Weights of a small multi-label audio tagger: activation relu, soap at rate 0.0016.
Rows from block 9 of a small multi-label audio tagger, named by matrix and row number. Rows with one number belong to one channel. Each number is 128 + 32 x the weight over its row's rms, rounded and kept within 0 to 255. All counts start at 0. Numbers have three digits each.
Before each channel's rows are labels from the 100 clips, of 14848, where the channel reaches its highest value: "responds to" is what is common among them. Only what is clearly more common there than usual is listed. The data: synthesized solo parts of chorales (CocoChorales).
# convs1: first pointwise conv (model.blocks.9.convs.1.weight, 288x288x1), inputs 0-287
# convs3: second pointwise conv (model.blocks.9.convs.3.weight, 288x288x1, transposed), outputs 0-287

responds to: note G4; note A4; note F4; trombone
convs1.161:145086101119100111129174119122106147130105087101107122125139108167128147107161110129099136110146174145063128204108104076138169130105089109143059166129186116142092107149146108199115130155118136199145134108105134133104138127148103140148086079112144107103116110134097141136124143136086120182151172106114149153094178142155095095075102147098067120121099145109143137123084088178065135102180184134088123103126109074118040152163145127124168101124146136116151030086133159115186118137160124092169153153132135159130153107152140056117095121156115041091041127142176127133084081200164150109106121115128104127173125164157104155154136175107132175158090064096077160110088077146114121110137095161139076146105096135135185161038141089137098113143089117158162133137141102142150184123104163094117113135145120098086131157126109122169132084072136216123125130152082155110058065131180089148
convs3.161:098123125123090100110145146187164192127118086135138139109131159095102126084157121160143159132128103147074142085126099077118175161160127145124135145141137097185105122128093098117076110178145087133161103110123101086171140117145128080124121075115110195158109064124164104078118151140149093114145073173136108148100126152141148178197131084182168143144124150123144085119156099096106128090114138153183205125123106091078117135120141083088138130159148166164142088083165094155152119089129159138108125110125146157108155156153120119104136086142108128135080162149186190128056134108162108171133163039176135139016138090118159141117108088123093144169146186105123146133094078177108148143137172130125114158140127120137110123194161151035204087140130096118137154091130132083130101176163231101136160137090093148106139138099121117080105101082180159142113103164174188050129098154112114118

responds to: note G4; note F4; viola; note A4
convs1.53:115133099102152119095222127155146105120114148169120115118138095141160115116118145125127192107134151106144141112099111122106124154105104100154037173160126030130126115165152135249096168051128143145158136134113089130173139153141137152125124184146149133068136091123168166135116146126144146140109128118135178107122108163181150109155106139242114078140053137136133154106159154119165093187122193124151174118170128072102119056109103112133155118134136113112150137102159091145112140054107159154132143154128088109086182113144166146075099142177130100158134150159230152119095136167125131140171153108149094094135168124116128098116163134098244102122124140109113167119183101115137140087154158175121129154117093171159118158103132133124079085115144101108128122124131176070100172239170131144149149126112135108148075183093125101113117132119152119132148144162082101115082106142119103132
convs3.53:162107150156102133124165114135138113122140135109119137123146165130125096078083077120121046133122103103081113153162115122160116125126144093120191141139033063142092133125129112205147066189119152127123125161148141067102133089141077089131221161074142133086148096145117135158113130124097091143157131118182108126121133172100104109114143134085111125084175146151157219122123126102144106177113181159112078165128111162098135060117172124108141053114156069132126156157123158099147087097128143069097112192134116168166131159096156152129155135079109132155116071142087061130108168115124118150148142147065098046137103182052170089089089094170171102113143126125190121100069123124138123175127114180163138128116089131094139104147115126089098128133117130140114174070118118133173190049120154115107136133095131121146160085092119133102156212112112100100103118090128162118086083160096153154

responds to: double bass; note A#3; note C4
convs1.110:139152127093146136207134096118135118123095125118130130172147152110099166126071148154127118097119139152136146132121103066108137164229126112132106141087065133020108112164126111118088167140117119152132093127172172069162134157119126239081123155117118105127111153128109107091108097120162168013073052143255153134120216123144144139109143126134083123134114159144148113154111090122088139137167137172198135095133180128189129166141113125106128188126125123094014112143205129136162157146099128138117155169106174142154144098097116153152151130126128105163108164110152107115138103136097147108115171159127099109125143158202125149165126125136131158160120083129099126146090138109087158138141163126112144112135128112136134113154149092154158139135206096142110143103133126100123096135169140107118104138121148119145126122117139078131077163088134095131138126245119124149124116099139134108
convs3.110:201118108178145154065112117136134104108127068128166088112141100134135123146073142118134167131132138119102115098095210100141142120175131137134136153099024179108117144155110133113158185130086099147099175123109156099108177147120094041102145164110129125121125138113117103125150131148111084180140180111058086079156204145133136113147119193135098158130131101094094101137036152095080158120176110064106141156146219134203141093129118129191115143173131112163205083096040124112114121140122118111157117132085212114132130113196132124094163132158132061189116111092130136149103101111087144141174145127144061147168167137188172125124095102126135087094109095171115139142093102098136120112123073152129099178166095109128113103128147147141123138123190115143089159127137078143134085140112107161179172117116114137145133123152150156148091089134126142113118216163121113160130115132141172145

responds to: note F#5; flute; note A5; note G#5
convs1.15:151158162145119129024164175005085155161148180144125156183121136116129144142062117185141168129089188132107148097107117128121136079169117091074134161148127079116121121186196128149148148106071058102087135121114155151116098118114156106113224061068157120128125102100077143103115120101108038176136122127133139104115154087135101156103100159071128153167122119086110115120088143101020119132129149123069145138128129171101092116123176143160155102107158111137076123127126123018043147143108110087122089148140112119103140141106102143105129087134176160143143123148106097159164168125114144140094152121138132148127144115180108142168133119086107123133145153128098143132139082127117117103148118116127097131124168143111093135166211148085130129171163124102142070123177198116109111117158120127074137150111138093121142135099164131149086152116135089104129121171107034149113154099163119113
convs3.15:114175100142032076168117134195104174203123166146158103164147098108144154108107159099130132132172223116095112125149149081077044107194081147125121148121105140130094107068140140101112195067050133170183130129113150096163182087147135144126123115123125165112121152111159133134093120126150186128061138170130146124185123131079072117123182126126113121136120135118135096124149138108026156122156070142130107146165144109073198087115148140090141176059149186133163131093121057135131080171162136165106137139134106106098105130178081121164165141142114122102105162130102065101130148127142107193121149188133089150081082127122086108116119103161139096153094108123129130105184120147158132168138102154103146102111130143169089149156056084113122136143194090118097131069151172131134124162173145142115099164122132151150153090127123126136105139129158186175128131120127139108135101206098132141

responds to: saxophone; note G#3; note D#3
convs1.285:166129152148116103157114159152134129102130075102123098133123100138095086106114147127101152122129103141145144072130069161169112137116105108108147128110127108109115158102133124102112170132132079132072072126137178111123111136115150054117111072148106092141182096102135134136122090085141071052155164128150107165104119139092155040161179162172118069107092131149143185144055096140149122112054093134000130148190118080093132092123150121183135167143143114083169148122130068113133108112162142070134132131106149100143140136152082098089100142145108185124135197105120098118123130132132113159110164114147076126124108118087078084167092114153118127172100209141075156187144182124117143141077123141090057148126150156128184125113124109084104170154161181098109042166136069074088162147097104138124101083137134201077132153140171146088100101127134132119163092128143131148114102119116118127
convs3.285:133150078162105119091118137097136132150129103158130149141086119114136136106132155201134107161117106113151136154147167108134160167090148127111133186101129171087149156125115151121114147122107117139146155137128189150103145141100113198110179128124148087161092105057181142122157155073136179110142214138099163045095106156123152186143121144138123159109139141158068138147165139159186110139066128144255137134149111149097141106112140095086150158195118159150148134131104170127128146127116104194128118118128154146176157136166110183061119105142131036141121100148102098147136148107093115181134145114122126113124102134083137115161128111111148152114205039076154081174107114084105100148182167147131145058073102112143027113127099157113113124088150125110123104159117090114140164121116173080136122156151119107142109071166121149103134181106094131159185178141154118047174084094109118132

responds to: double bass; note B3; note F#3
convs1.261:186156153128106142179141160133111091133092137087087113155125126144127132152016133151105092131170124140142191152120095128141121155112107157136098156121080122000137113134105115118102165122139139140140091123151115102106138143133138197134212104118182148131121103161130156147112155123123138024115067195100127204126135136140160147104134121131130099103110154142104131183121185166166118157116122127188123131166127129102131100119131101085159105175155166105119113137110158125118160110123140148134140195130175108114142095233128129207122134097137075127131152171133107098131143171114121121141144142195068126130098144172139134158122113150137146148165098111133135167133157134141116124114000123140118117078105159145109155165123108100095125118099151086099125081158088104139093107148093133127139108134139175112149117093131102072133140135146141110100091126146164141123163214137100157
convs3.261:093121126160134137086102148151086093103158094135073086118114149122105102153110121107118108119126116124120062179133144164114097115047161131145131087126095128080103134124170193139096195096107112131133177131122096124132169144165176143109088093154099119100157108157170161141154115132070147084135188142122094095087076129161165131126152214168149155144110128064107111130099119126150106107136105157165101161144204126108100127121117125254113083111160135119096133162078057144090172094109099099134085158114163118110135116060124115176074104167145062134131137142105146135158144098040145155086081142112088161173086083045112131135120089121096179149172173158099123144107129118140112138161236141161127128109134134132126108134140122121128150105134076113114202144132089172128132149119139070113131155131125122095183115097124110103123094141125121083153208079118117170114089041126153110

responds to: note C#3; note A#3; note F3; cello
convs1.259:159179087148142108152139126149084064143114119125172112085148127133143109151123142053094137141175144184108117071120148144144134144124175111172147126140133101118129142139081184131189145112160173116148115159112080158100122096118147129112120130141170120179148076054140075143091056148067190169133111130127177107115085127171077191093142111124179129141123146141084119140130172101107085086063083101179087161137173130147133063147103050112149091116143094142116134159133131143155078135131096160146094075112154158128138162206115093127149203165140089133136156090137099096156112127069168145077116151119077111131100163065122140089109102064147127115111124099100112216150177153159155142197160152136149121151155163101074120104114122085113120115128083087110141160143156111140066132144194089105101127102111131138122077138184102190160125102140131090090090115134128070169174074131092096
convs3.259:113061100117130120145082138141138126106096130074102129158107113112154111090120202103162113103150134068146120156164129164155163111098145205096100163158129115122154126105110058097123074129142118144174079162159152191157190089173115087125122095165175086104090202126084119162124149130159189150069120123096127099074131151143078184102106141138052175099073128134156115112129069135156105079229147146167128156116086117099165091117154157155173100104131134119107081111140181121105080180147177180122125136131114109139167174131159092126099116123133077061122141183159051142108118129163109117127166141078134143148117106158117109114141105034142117141128106141100122136129180103131156141139166189149156080162134143139107102149175164120140107149140115152134210158112123083130094095170117116102088076151106152152151128170137150080166119072091133084062086115154128164123112120087179128

responds to: note C#3; note B4; note G#3; tuba
convs1.183:145174141120124119096112142192091113048151126110182118172110131149097135118096123148119108118182118163122114097112144146118120153179143126122147097098092173061115104171092124172103153113141169103114145149117111155124120208126108177180174161101252127083118109105164125136130125130147174105156110105113099128108186172148137164166096121162097045173114142116152189128104120074130117066119084098176164113168184104143125117136069121147135153146150169169158123112150070138164092137151066127155125143109169066102082179184121128132165149125172147099164145115140092168043127104152088118126106183125128117098114149090139139115134129159091091185151133123100122156138139105110197113117056151177098098132168145107139143150094129124097171102110184141090087114115203088113082159118123105149075162168160100073177138091157127092148121139075178176187125136106158107152153097078113141
convs3.183:085102126150122108138137100129085144155093097106144128112119146124076153194095118069176154175120108134109130098134169143118068136163089104136131116169065087112117066108144169071139137109128174166134117104100141091076209135151123101130127112119054138079116104103141190115112142128098115148109102118126154104175139075077178171183148146105169215170172123145115188131117143088068151129170095177067165120124101133132104099154145138108126119106159108093149105069177088104151143083198159095150081125116129130133099091142091098139143134103077165123158118116124151027153142105127153078178192123148076146103095133120161107082155146209120173143100130099156129108119125114125086165124135103030120140102140194107107092115082142134103170125154115094092082102119110145111073115067121092100139176120096098093103139069128089154120117184142174103159114092081103114096125171138156136

responds to: saxophone; note E4; note F4
convs1.167:109229142142133134054134126102113132108096122111089118127149138089147105084169152143112156139095194075155083171132093155135058089169116129136160110084111139061169098106152145125161174167074100134087119117144135130095154100183146087106088117098143111150151142205136092120171166120171123110088120127153104220165109157098104134174159113112136110113157108081117083165179089116039139140146136109085141119152070095140147179116108102175142107119082121127148133111088102127112087132147108096150133131178104155123154135069125076061167131129123045062113184135116133165129131152132138151114185141130120150116123144162131082139108172124145128140145133029060100120126130132151156139177177078076099155170137148147137167077128100132166173129115100149140139145081129154125137106125111103123175125165097184115113051155138127124193105174165117062135094123163141139090146068127166077
convs3.167:112191095149136087163175136167101189151073140092112059184139127097104090077152105104102167106113176173081155059105145125113126141133113114150123089162112105084150213164097138113073093132128126146182083104154135138129135106124144178095171109127098153107162135211151133141093106155096110085111141144116143136164144185128091113143126119139140158129107126140144131128110141145168147096114121129186092137099153131087143105141135163102105130169119146134125120135104093147097123133160149191100151141151106158155139060149125157068132102092133121166066157159075142113076124117154115166100111181146008105085133104116137101114139148151093126115137062170157059137097151150144146105108023155104107078146106123140102156094147099135132154104120060102140118116171081143129153131120069098104077139083079115077153075120086109125148187169095146128166245099159153082106124177121125110

responds to: note D3; note A3; cello; note G3
convs1.127:110172136169134150134108133142082192136107132093120138148147143121107114110055127079083108115158163104116137125178161085125095128163085134144100134102191112052126152120166094112126129145187139146139098096108221123144125131114129157113169166133131130147124129086121130122145089084128140047111014128151100066063167165145141154118153134086106145160146134132124124162106132109138144121063138152208114154144096144122145124138163114212095164159104165143150079079226053165169142086144161078128154177117117105148110118147120132184094134121127209151167142118115144096151115117138195147124164079129060119122118117166131125113113176158175138116136099173159132096071175100130123133083078162114145148132106124120100123180120135121140143118077188127068100068109116086108115120165149128113080154120147134138090125078132147140097139118127146098122015174105149147108113090198120135
convs3.127:136087158145240175144072142116153143109078106131180091109078161171204146093133113166185130131151133132122130120081162116158151110169129116097138118135158190119166154184111186158166116126119082136149134143133140065129141134114154135120159100219168137161147158155116075159076119097075083115140030142116141164076119113153114142120103177149121095081131123174128143143111136087185154145106153098114144130177107110152097160148121105089127129118155052151094124127162209116114113104135115131184139117202136109109083134109153092212088121142136152069176124128145096120051152149095153139099108113117174127108205149178141100129148156124173147163140123183109158102169153158126150121103161127125179155122124141162164164134132139113101110183214145121100103109085131114140119134142079133062159121128096094133129154147148122133152091189138127091127046172117108133141172089171117142

responds to: note C#3; note G#3; note F#3; note D#3
convs1.43:107142124087112112114124134137123135136123154102179098119143145127140116107134071063098157129183176127088142108124151158135113091148143115182157120140117159137146138147136177123134117119155090095076098123133129112149127086077099099110154063103074108137171086091134157145156159089149116064145073139143162149159153101130131190223119113113197157151127101119174150188130073156092020177108077159146141184116091083184114127156115085086169114139127141157137110091125124117193078131127112112114120156104142114148117208128149168046156136138161133127087136162104141103102122144134132187112073160193095139112150143094151132143104150075109127133122077094108184154147113157149158064120111131157117104128191073107103165124135148138083105138103127130137079062117149126076150135128134157135020189223114061082112118121158090129173122092088158144158161142113174154110119148125163130
convs3.43:122150122137132086112117106100146142177105098109139097166105098159072142170119133138105104096145120084148141135104151159054118143159112113109098083079125193131135120140157158111107143112094115146142119184153082130122039152090140134146153107116137164133185047054155157156086049148086082101054134110125188117118146153098116062114150112164138167141157128104155171139151112098109153118057103113136121104122100151172104060170129140112073155121118080143141118112171085143035136119149155117152174158109145153144116098076091148063110088112175143130163152151117231139137137124112140113173132129115134116122146131099095115152135091180118105172084118062165112157072158200171111161092152185058198108115124130101103074119072147149098117103072155073139099134082130156174139131112069097092147143132118199108151107109123130103127129180066111108168104123139111127122082134117101112

responds to: note G4; note G#4; note F4; note G3
convs1.94:172105103118104116153064148137119091115110172091136158146093190107106077123145116130118087160140154129096114119138164113171121187144158114088161090120110046133103150178125157062172142154131136114113110082091146098097154108109137163130108132066146085169160114115100124149126122137187145119209025130120040106125155083117128108090182037083198132133106117112142160149158176036098158112133159155089109123133090150141189125149141100090139158098104130117147201138160162180141123146130096127143076119158128106134142081119125104096128124166136153077152122156135180127096123117107119238110103178176092099104157121135080146110135123122103152155110104143084101094149158152146074127149076148127158107121099136109133107147143138164057127103056123145100153111144178093144124088138154126169142140206127072160101096154126189089151103150091153164098106145172134132153138084160079125
convs3.94:119086162173144137136145111133166124136112153117096091150078119121141100111178167114081138128141124198079101070091147074106128188117150085126071096155157107119119130160122191100142135121162135139132132151174109109073112106135148163157135105147133133119111096152075086134062115121114097112090209127081211190123166115148117113116131093117182102165118069160143197071162112081092119127093118111140101125123139077197076151096139096105138171049079165170159114121163150125115099115104084139110181160153202102150121140116161088127097142130136126168103091108098112088142110078137147161119159149175106120124191131201129116088095151148161133140112096098120067126149073055074133098146118121098129128101089133105141114162188111163125173147154134075093140214128134151141138123076161123110108139106074152167110084157140141093110122217070127130122045084167110127126093131127133119

responds to: saxophone; note F4; note E4; note F#4
convs1.280:129182142164150121103109117099157184121113123152083143055097090119121128084112126110141133132139145130100158160160124175171159169255131141119156139121163142000122106099144103104139138122123144138112130064134190140105105139099121075140126109129113113087129141121101101116094122134114079076171165149117121181098133128100157089215107098152135074097123070099111116096132052139113138133085083106048145147133114152166115120131129132165121133224116117113219145115062047144153143163127136096135132066159069175098162141153140104215116109163123242127126196134122135148090129162102114124136137146159113113150129130090098111154113142111156122111099155123158090131110140120165087113141062112129100120162126148132205108144153095131112137068150141102123145140106097093114128121115115142169151148152137104143108086083189156165145051114126122133120126141146151111115140137104151104
convs3.280:103115116172114147120137147131148110132114137134161076086114108135131131181143121075131090113159127123139183122035134057171202141000126144122146194149144170249102126099115146147166120112116114084145072143116085140075140119118109018138162191086123108159129153123166146114148102135147086168161064125167155176124165125099093099191136079113095079160139120139115176144213127111073110108106145119060128121124141160145166117143113162122129165174114101162149166149149181135156122113113163141124128126167133122171140139074154146092158159133141144174132137095105141119105158128129137109161185131126186112119125119215129128108126105122103077126158172127135167122128123122168141157096150112130097111123141165141182118131117082120163148112162179172142129111143190077149147087162107104151135121143113086145114120184125138119137131127089099127086011143158121140121112141158133128

responds to: note D3; note A3; note G3; tuba
convs1.150:059197137127120122122161144162118135097132102115183117163134123134140153191154176129131128138136166133111147112118122098098150124153176190150068141141114109102128159137137120119105108127145116153127114138107156076112107133121136085097203098132146088124126151141086113123112149205121162143074120149115112128070111092132155167097118138152175170122112127131158139122005160122139119168092136122139142146099053141173085120120150120147226119156066116143212174144185104171124107087126137074127124131042038096164159046116091156149102170130134000110156138166126113147139125146116114138112127131120189121146089147156134091093106117097111139094154046130107141153118138110156110126127084128100124129146072158122153114046130130110123137099164144100153140117154109086098119100147195141177146097133176160115138132115115118161159124149095069129113133071128138136201088134175095099
convs3.150:096099145106153152113140098115096135117155152099075170100123110118134122111087116108096102092148089125146122147106133116143114068147096116126080130089087187091114134062137131106128172155182127204128154128128142128067093152125109069126121075133086152117168128193126097127159208087158142117082088144143133127144197095107108142127137188138116120093146168114066099141148087149180163106095152148072100161202159127143149138144182110121084171107100180119127151052132141179079090131096133109118142212084130067121096159135168134163064075123131153131150127088073123136100097081149114103161120111079168061118126171140166148144144149105037159107153092121171157132126138125105147131133180116121180155098065114075156063110116125151109134178132141187138156061037145133102107157108141150132160116105153153142150151126179120113137091098112100108106094207125176076135151143107110112

responds to: note F#5; note F5; note D#5; instrument: flute
convs1.231:055103123126133126084108137126095117137146096128108109109000126166096118088109138127195139155096162055129102138119135115164140129134208191190130177131110123101167120154090174188164124149166105163116131102108120119128143098089148125122130121107135070098127169145115091122177120122156148155100112148104149130171104180176127121092202149158121209142079142104133113135082122111088118150134134117155120162122126216102134151181046089131139106145107083185149083146140107149105147146171136173191096130175118167138146110175085134138097131120134122163143141152058075131128085128102119126141114088124127145109060133116159054115089162183127149111105125125111125138182128100119103097145129255114172156154176112091127160100095138128130132125112154141097104132132102123090107119153148060115173118180116138163134105128101085056131184158106142119117158140122120096145135151123153133
convs3.231:195133092117157063121109161120032133146132150137108120185213168118105127134110146133198156075121109128191142107165129128085155101132119158186135133137161095097123115098159117209141107128143036122174082109176116105124143131119117143117070108135134107123182131162127166128098144088107115130150096143124099164180101125140116145169062154098123039094140191154090113124136136151142102110110167114173145121137120088103188163121159075115110115103111167125105214105116140142142133150100212083063143104112112116150147134106118139115157137078147133167138119142159156191107075165133082119157059172185143180092181113062135120081150087140095109115083170064132134096103182072113105139108128224165114096155144090128133118090098137125130150136128114172147119141103115085094113175091104078118092125174187133112144120123113094102144107128147136148137132169128162142159142123074089136

responds to: note F#5; note E5; saxophone; note A5
convs1.173:125111131127165119127104142102142099109117113103061142101053114160147087100161153102100099131147125164138080148103076138073182141124100111157107146108143206136141087164097132108108147107121124151141106081156079100115167123095119081106060052133078132123100085165101085154138094079115094077099115151143112187158165202099103112152127165169152143162108095098125145099085112109098144109114156155132119105129095164105102188137089134140149176127057079103087146129096109151135084088138123153174225144136099113168141163179117109091138110103168206131119173102131124146160137085081118114056173106127054138138118134150085149119108140114139082112147057126074168071165123091071157065155118205105074135123065116155182160140127106107129096125027132116123133123147098098137116121150155113083175123151106138118136125116152126129082107074101118137107129100118150182154110166121103066
convs3.173:150117160146140078130139161124157081131148069111070148127146111142092128105156128169130135086202124119157137146153143126117066145140148147119132123135092159153165146146101131131107146116134101123130080107169073147172096143104136132076132160128176095119113151084141157148138209148165143147185208091166107075154162205131122180091145207096112092105167114054105133094119096161111144078148119105165077093138122126120185123125111102164118193154106076160107153115108143124089168139109137189070123154103108156143173081092171153147161068159124047126134058133111145085114093118197120164128163178133139079138141147109116162181102190092137126156152131149150096113083123150155178142122113109128121119140106157129100082140160106130166086150004088131102162083159106129149138136134194143132083081121143137095114112153151104180115118127084094048122172182125122151110133188129167133

responds to: double bass; note G#3; note G3
convs1.107:175133109066104154242086188078114117095129140124120103087117160109145076117100124114112148192159183113139172113106112102120137109142140152141128122153048149141134149195105125095072199146107173125088148148168148146165109103125106114136136180073205143089101103165111129142126134107170099071157178148146116215138151137108118124149110064107077137072108107167122162181127160123123119162099165150165131100113249128113183077160117151112095151057152085125067119174202170126116136157124146115108131151150103106120105110128148140120127163115135084080089156173086120136105115165124144070076127116111113142118139134114111129073128115153089134141104123129090113188130105146169120144143122167063121074137101141089145135073149171158117140174166151120121095144149048127111139105101087128086120105140107105129186089182153102084089114144108090149160113144149145173125174121097102094
convs3.107:156139138070124145157147083138143148129137144137096201112102177134123150085118126133177137077140145151148115098096057157121143117178130129131174062137248055060097103142128131133114114124140121087074126099129172125213124148118138134174064155093162156113114146109118092131163121177147147189144070144132142164150143176200105102143128026127141145094103164128106101175128135162141116076157136160201143094138081137108137158119163134146135129100179117123058138137110079152192108106127126103132092095102068093132158130147146115156098123107155130129134146137171139178116115194218111139116149091134189104076100169117142110113154100135201129134124115101071123144127106146139114128116123130146079083189115134092105117172173153137100109099111142108153122140120136088121125150167108054146127124111121178155142142123167166146183132155146096053130038143163167143100184125157108147

responds to: saxophone
convs1.137:101106122142113107091126141091111126124149101099145140118170108132120088084051120072104149169132132153139175168165156088153159160255158156137104105093139129066135107082158134097156147139149107119138143078095199149151134118153175139130124163164139091131162105086105128140096116113132101102083174137151125207099208136111127139136122056096123167121108082082126150138136084128137100116170096161077120073151061103119110147104095151142127110212119084156095166131123057160156135128117058090128177113135138132122175176148133110149148150111134173156107171139144085103074166105127067101153163117108083133152124156135115086157165131129093158130106137113113104078116124128104137167105158121163035111132127116148158128111168106151140122091120149149133177111106070116159083166154144096134139117145099117129075133087151164131139116093111146157117123110113098082172137127148103171
convs3.137:155121150096119118104195130114153121127095148146148060099115147152061116095169154085124150104086099123149082168096113138096200132000139154134071126153146127199106141139123120129126085154120150107152125090130021083101098102126139064148150110159127120080117151137124141149092131124126065145130131164161085156153119152164098102230153149088150107131155167148136197110180111117079131137081163157089129079062095152126131184111132117107125110142121072127116132133151157180145116111122151141124156099190098120140178106086128144083104150122142138170081164128159170184132134125117121124143109107118191198070146091130092194101131126087110103103149152143124163109182112107120138102108117135151165168082142155119203093147157117152162134115052151131140106128106129108174180077069131084124136145155158056088145150126094142097102130137108126130142081116113152144118172106146118104

responds to: note F#5; note A2; note E4; note E5
convs1.115:171107135148088145096153098154112153104155117099098132147114076055129135138088160146142147139127116120160142073113131158108143159116132080142152147169132178116117182091136108153124135101107075129144089138097117113132170112090153122148123147118077109156159173149100104086073192135159157127140085131125135150085110131151068194109148132120042147057183115101110077108132094121125161156111131128120083069134068122185120150168102136126127134157124168078158103189155120113192182178075120083099138116156148192158174113083096091204144131131104160090142126079148080140107116129173155123139186110135045100120120115112147145179124183134086120174141084130092117178131107147152166128152122037182167110099150191126110027120132133098115138092138154134149210140160099150164091110090144204145113112134214172132096138157119140111121142144139159122109094165085110087125145128128130072
convs3.115:143142131108178154190091144137127141145155080138081140120130116125176130093093148134124169094107201107170063142090110107131121116188109142174093165088140127090174184192126152173127128149125128123129129128172106180099103169162102158106139104152214149135131088129134086151090081134114142149108100131107099082102144090113140142178137113141091096075133156121148055097120087174147146104125130119154137190099086118131162140154135173141097079126095109123081141114111118192116117145080105073145155160121166131089152085120044134184177116141160105123186150105135098106192113153129127104094098151096203071142149133145187141162127117144092112116164117105137163099169080101099137164099064108160085135091089093083139104062123134132134139197142098149139152117100155198152130121160149110132132105087162165098166117118144111182137177133094084200081132146195164155065121068166096182

responds to: note C#3; note G#3; tuba; note F#3
convs1.158:143114087100175119118086137140170106161135130075203153147141140139073115117142134092145138167130158130089152080142131159180130113107113115086157116117129115128112149136113164173134124155139081111091144159075163087168127082115123129109123169129160131144158169141149097186081166105105132130104123156148107111161094092085120186160116097104123141116113154071100120092082119153131124058103089213147125177156083152091165123143158086165174139152143155111150168080137171119120103122152148124078110148166128162157195226144139150124135158151141161095112098157090152110155132163163126111105128105141051072134183170118078158119099113031107102097107118105170163134096110163066176140099175098151148125093101102105136149197139130163132119124081157171027144075045176143089166154082130141129130135148088107120147115088175158129129186071156114098163081082096155130148121136160069089
convs3.158:173101135155072164083161085121112180090183135091093067137136137191114157127172148099138167153088111076085141157145108159128090089203111132122146148090107162135117159155093195136134062096169151150105172133112188171159138143108153121069165119093135152099116179155086146159158111134126132148080135134098123118085142194091170108115119111168166112195134186094092138080106116175063105186158103198135151166152106143139154178113120164119178139131143102087173145150130160127175134139104144097124156087118136166097121227124143123093116137163183164123098122131118164124087166172140133134137092124072104159193129116151148139114087132093127108072168093158112104172103130037123105043135121150146157128176104158107083133122140126098100128107129111144135121113173073124138136120161126061124138159155168155091120123131097086175105174063130112145145157093181122139185197118114125119

responds to: note C#3; note F#3; note G#3; instrument: tuba
convs1.7:124126123144149115133127142170145114096128167162117112115176113131128103127149142195101125062175165155113074139184129115148141150132101144140117164162111062159109121104066141010084147174095139111140141142102128103111155138215153133123174116143138121161113067102150140073111128189154117086126126136124164091144141127092126140159142156130104127084136092148150142110160078154108169182133111102118109079125123100114141113094072150119042116133088125126167108126124175105071191121140208080087063150071111165139165091123137101130155106127135142126119135164185096196149146142111123122077119162106108126080183147075098156145175143136163143108122118116107131110128104072145142133168116034158136068168115159133120057122156135149109132177126149101148122177138102107151108084105136170144255106109176118106155163148128150131152172120114151170061133133127074168160167158141052147
convs3.7:150110185125135194113088088158134112169143168162143143112117124099128136138166112102097127211088126160153086120095111126216100104135178149098143156157183112159165111116074134082156120080147172085089214121089120145170174138165085133141104162090163169108111114155103121126123158090168169112123093045132207151096127126138153113186105126167175149176140113160122140114102092118142174130160147148125119144161128124140121152143124109155158094155120116104140051157164140103205105115152058138155146087126140130115186153160133078123128071184137106079137097074084100154091125108149153101088161110115149124140128095164143185152083172043189153109182135143150149087116134109099192121116123102130119185124086130115094165121125138110123107133175138095101111129106148107140085134095133151150056113110073093131058087168135156100125164162142145097074107124141196110071103157148178085

responds to: saxophone; note C#3
convs1.225:078218139144137129132097153136154101081091108123162093165096097133144163134131134147158119098107182124116112153163078158169152163226175129119136147131173105063124084155170138140094157129188133135122109076130130172141131116134124096120096148121065095109129119125152113111133120157095139073121102134113118187138200133083151069133063112146126090118120113134145113136126117113203160103143104075130123206098145088080087146134144133197168107119136138137122132141045144154170132152175146089125147100143106113112101142112135151126108133119132135171112200097113148163070123134157111115127225154159008107146116139155138096122099189075112136166116175089062126114163133155120143120150104160134102091102122123139246156106126100094114116095094058145127141139125082084084120125142123143079107087136094137081124058105171132120108081121141109163157110154148164131104142074074111088
convs3.225:097037158154129113161136098172129119082138114098167072153132139111106073153129114057142151122153077105184069120119108148139123139053135181130137073150139139166150121108151137100057115147099120129140148135153106123097117137126121103095116093135127164146138108119106164150130177066108137120072039106124148177080124127132100142136137127140130116157073095110101143136166100115030129150106167141085120130144109111097085105095099162119096165118104203130093181160169152155157094155090083147151147142211156129137155181014150114139127094099113181167074189154144153119098122116142101101079089127120135145166139073143139125162109065131128085116136240209085150122165146136086113124127155113143161168131093163131215170123160132123124109115115162080116131140142118135093146138124166121149108149092158156143156168164137113148082078149111111133110109153113191153146099071151150118

responds to: note F#5; note E5; note D#5; instrument: trumpet
convs1.57:131088095163132106098146132082131126116106118160186086136166140102104157112137119131081150158144096104078106111183111165169071129162079141115115066150100116127103141198132150054070114144104139081100115155085097116096114200148080129098141180112100176158133151147142181077106146155089137116117112176112131139107084100093159069168137149087131055065150110140120117130163124156074163131077094104096145144163139106093088168095136092140081090188125117114133143156131118207136090085135140063119116104150101132211132082106127144132112121087098150139072112129162179146184137091163134101167154168085123153138118153095097159128129142081141057108111095149100074122082163132168140186118104000168145098139201143133152108106140101099119129134117144071226109109135086139128097124158167149147116157091144175165147086138100140127147128174119105126103146122142087144116132155153124150
convs3.57:065145151130127176027130056074145088107132065132149169063070151103093105120199125099072049157114147131161076134126107104108182162109180157062111149081125067153113097134089161092196153121085132153101167128174114170112159158118141144155138081087125058107106149115113127086103126119151155126093168132107133117117163081129145092092144111177092167165093055120080155108168160116145176092093125149161103079130172156171098106165116159118173163195107098107164098112141088127137183141175107131128133147112193172100126099173143122124153104164124065111141189130153131139125063140109162117111188135105146132119130100171143146148134148098122078106138103111109183139071141098131147080156105075100151138113112155144109185173135153179154110133154143099109130172111114138105155155121143132093187114124108135097106173202145142079083128143113140128098144073115093151121145125133164148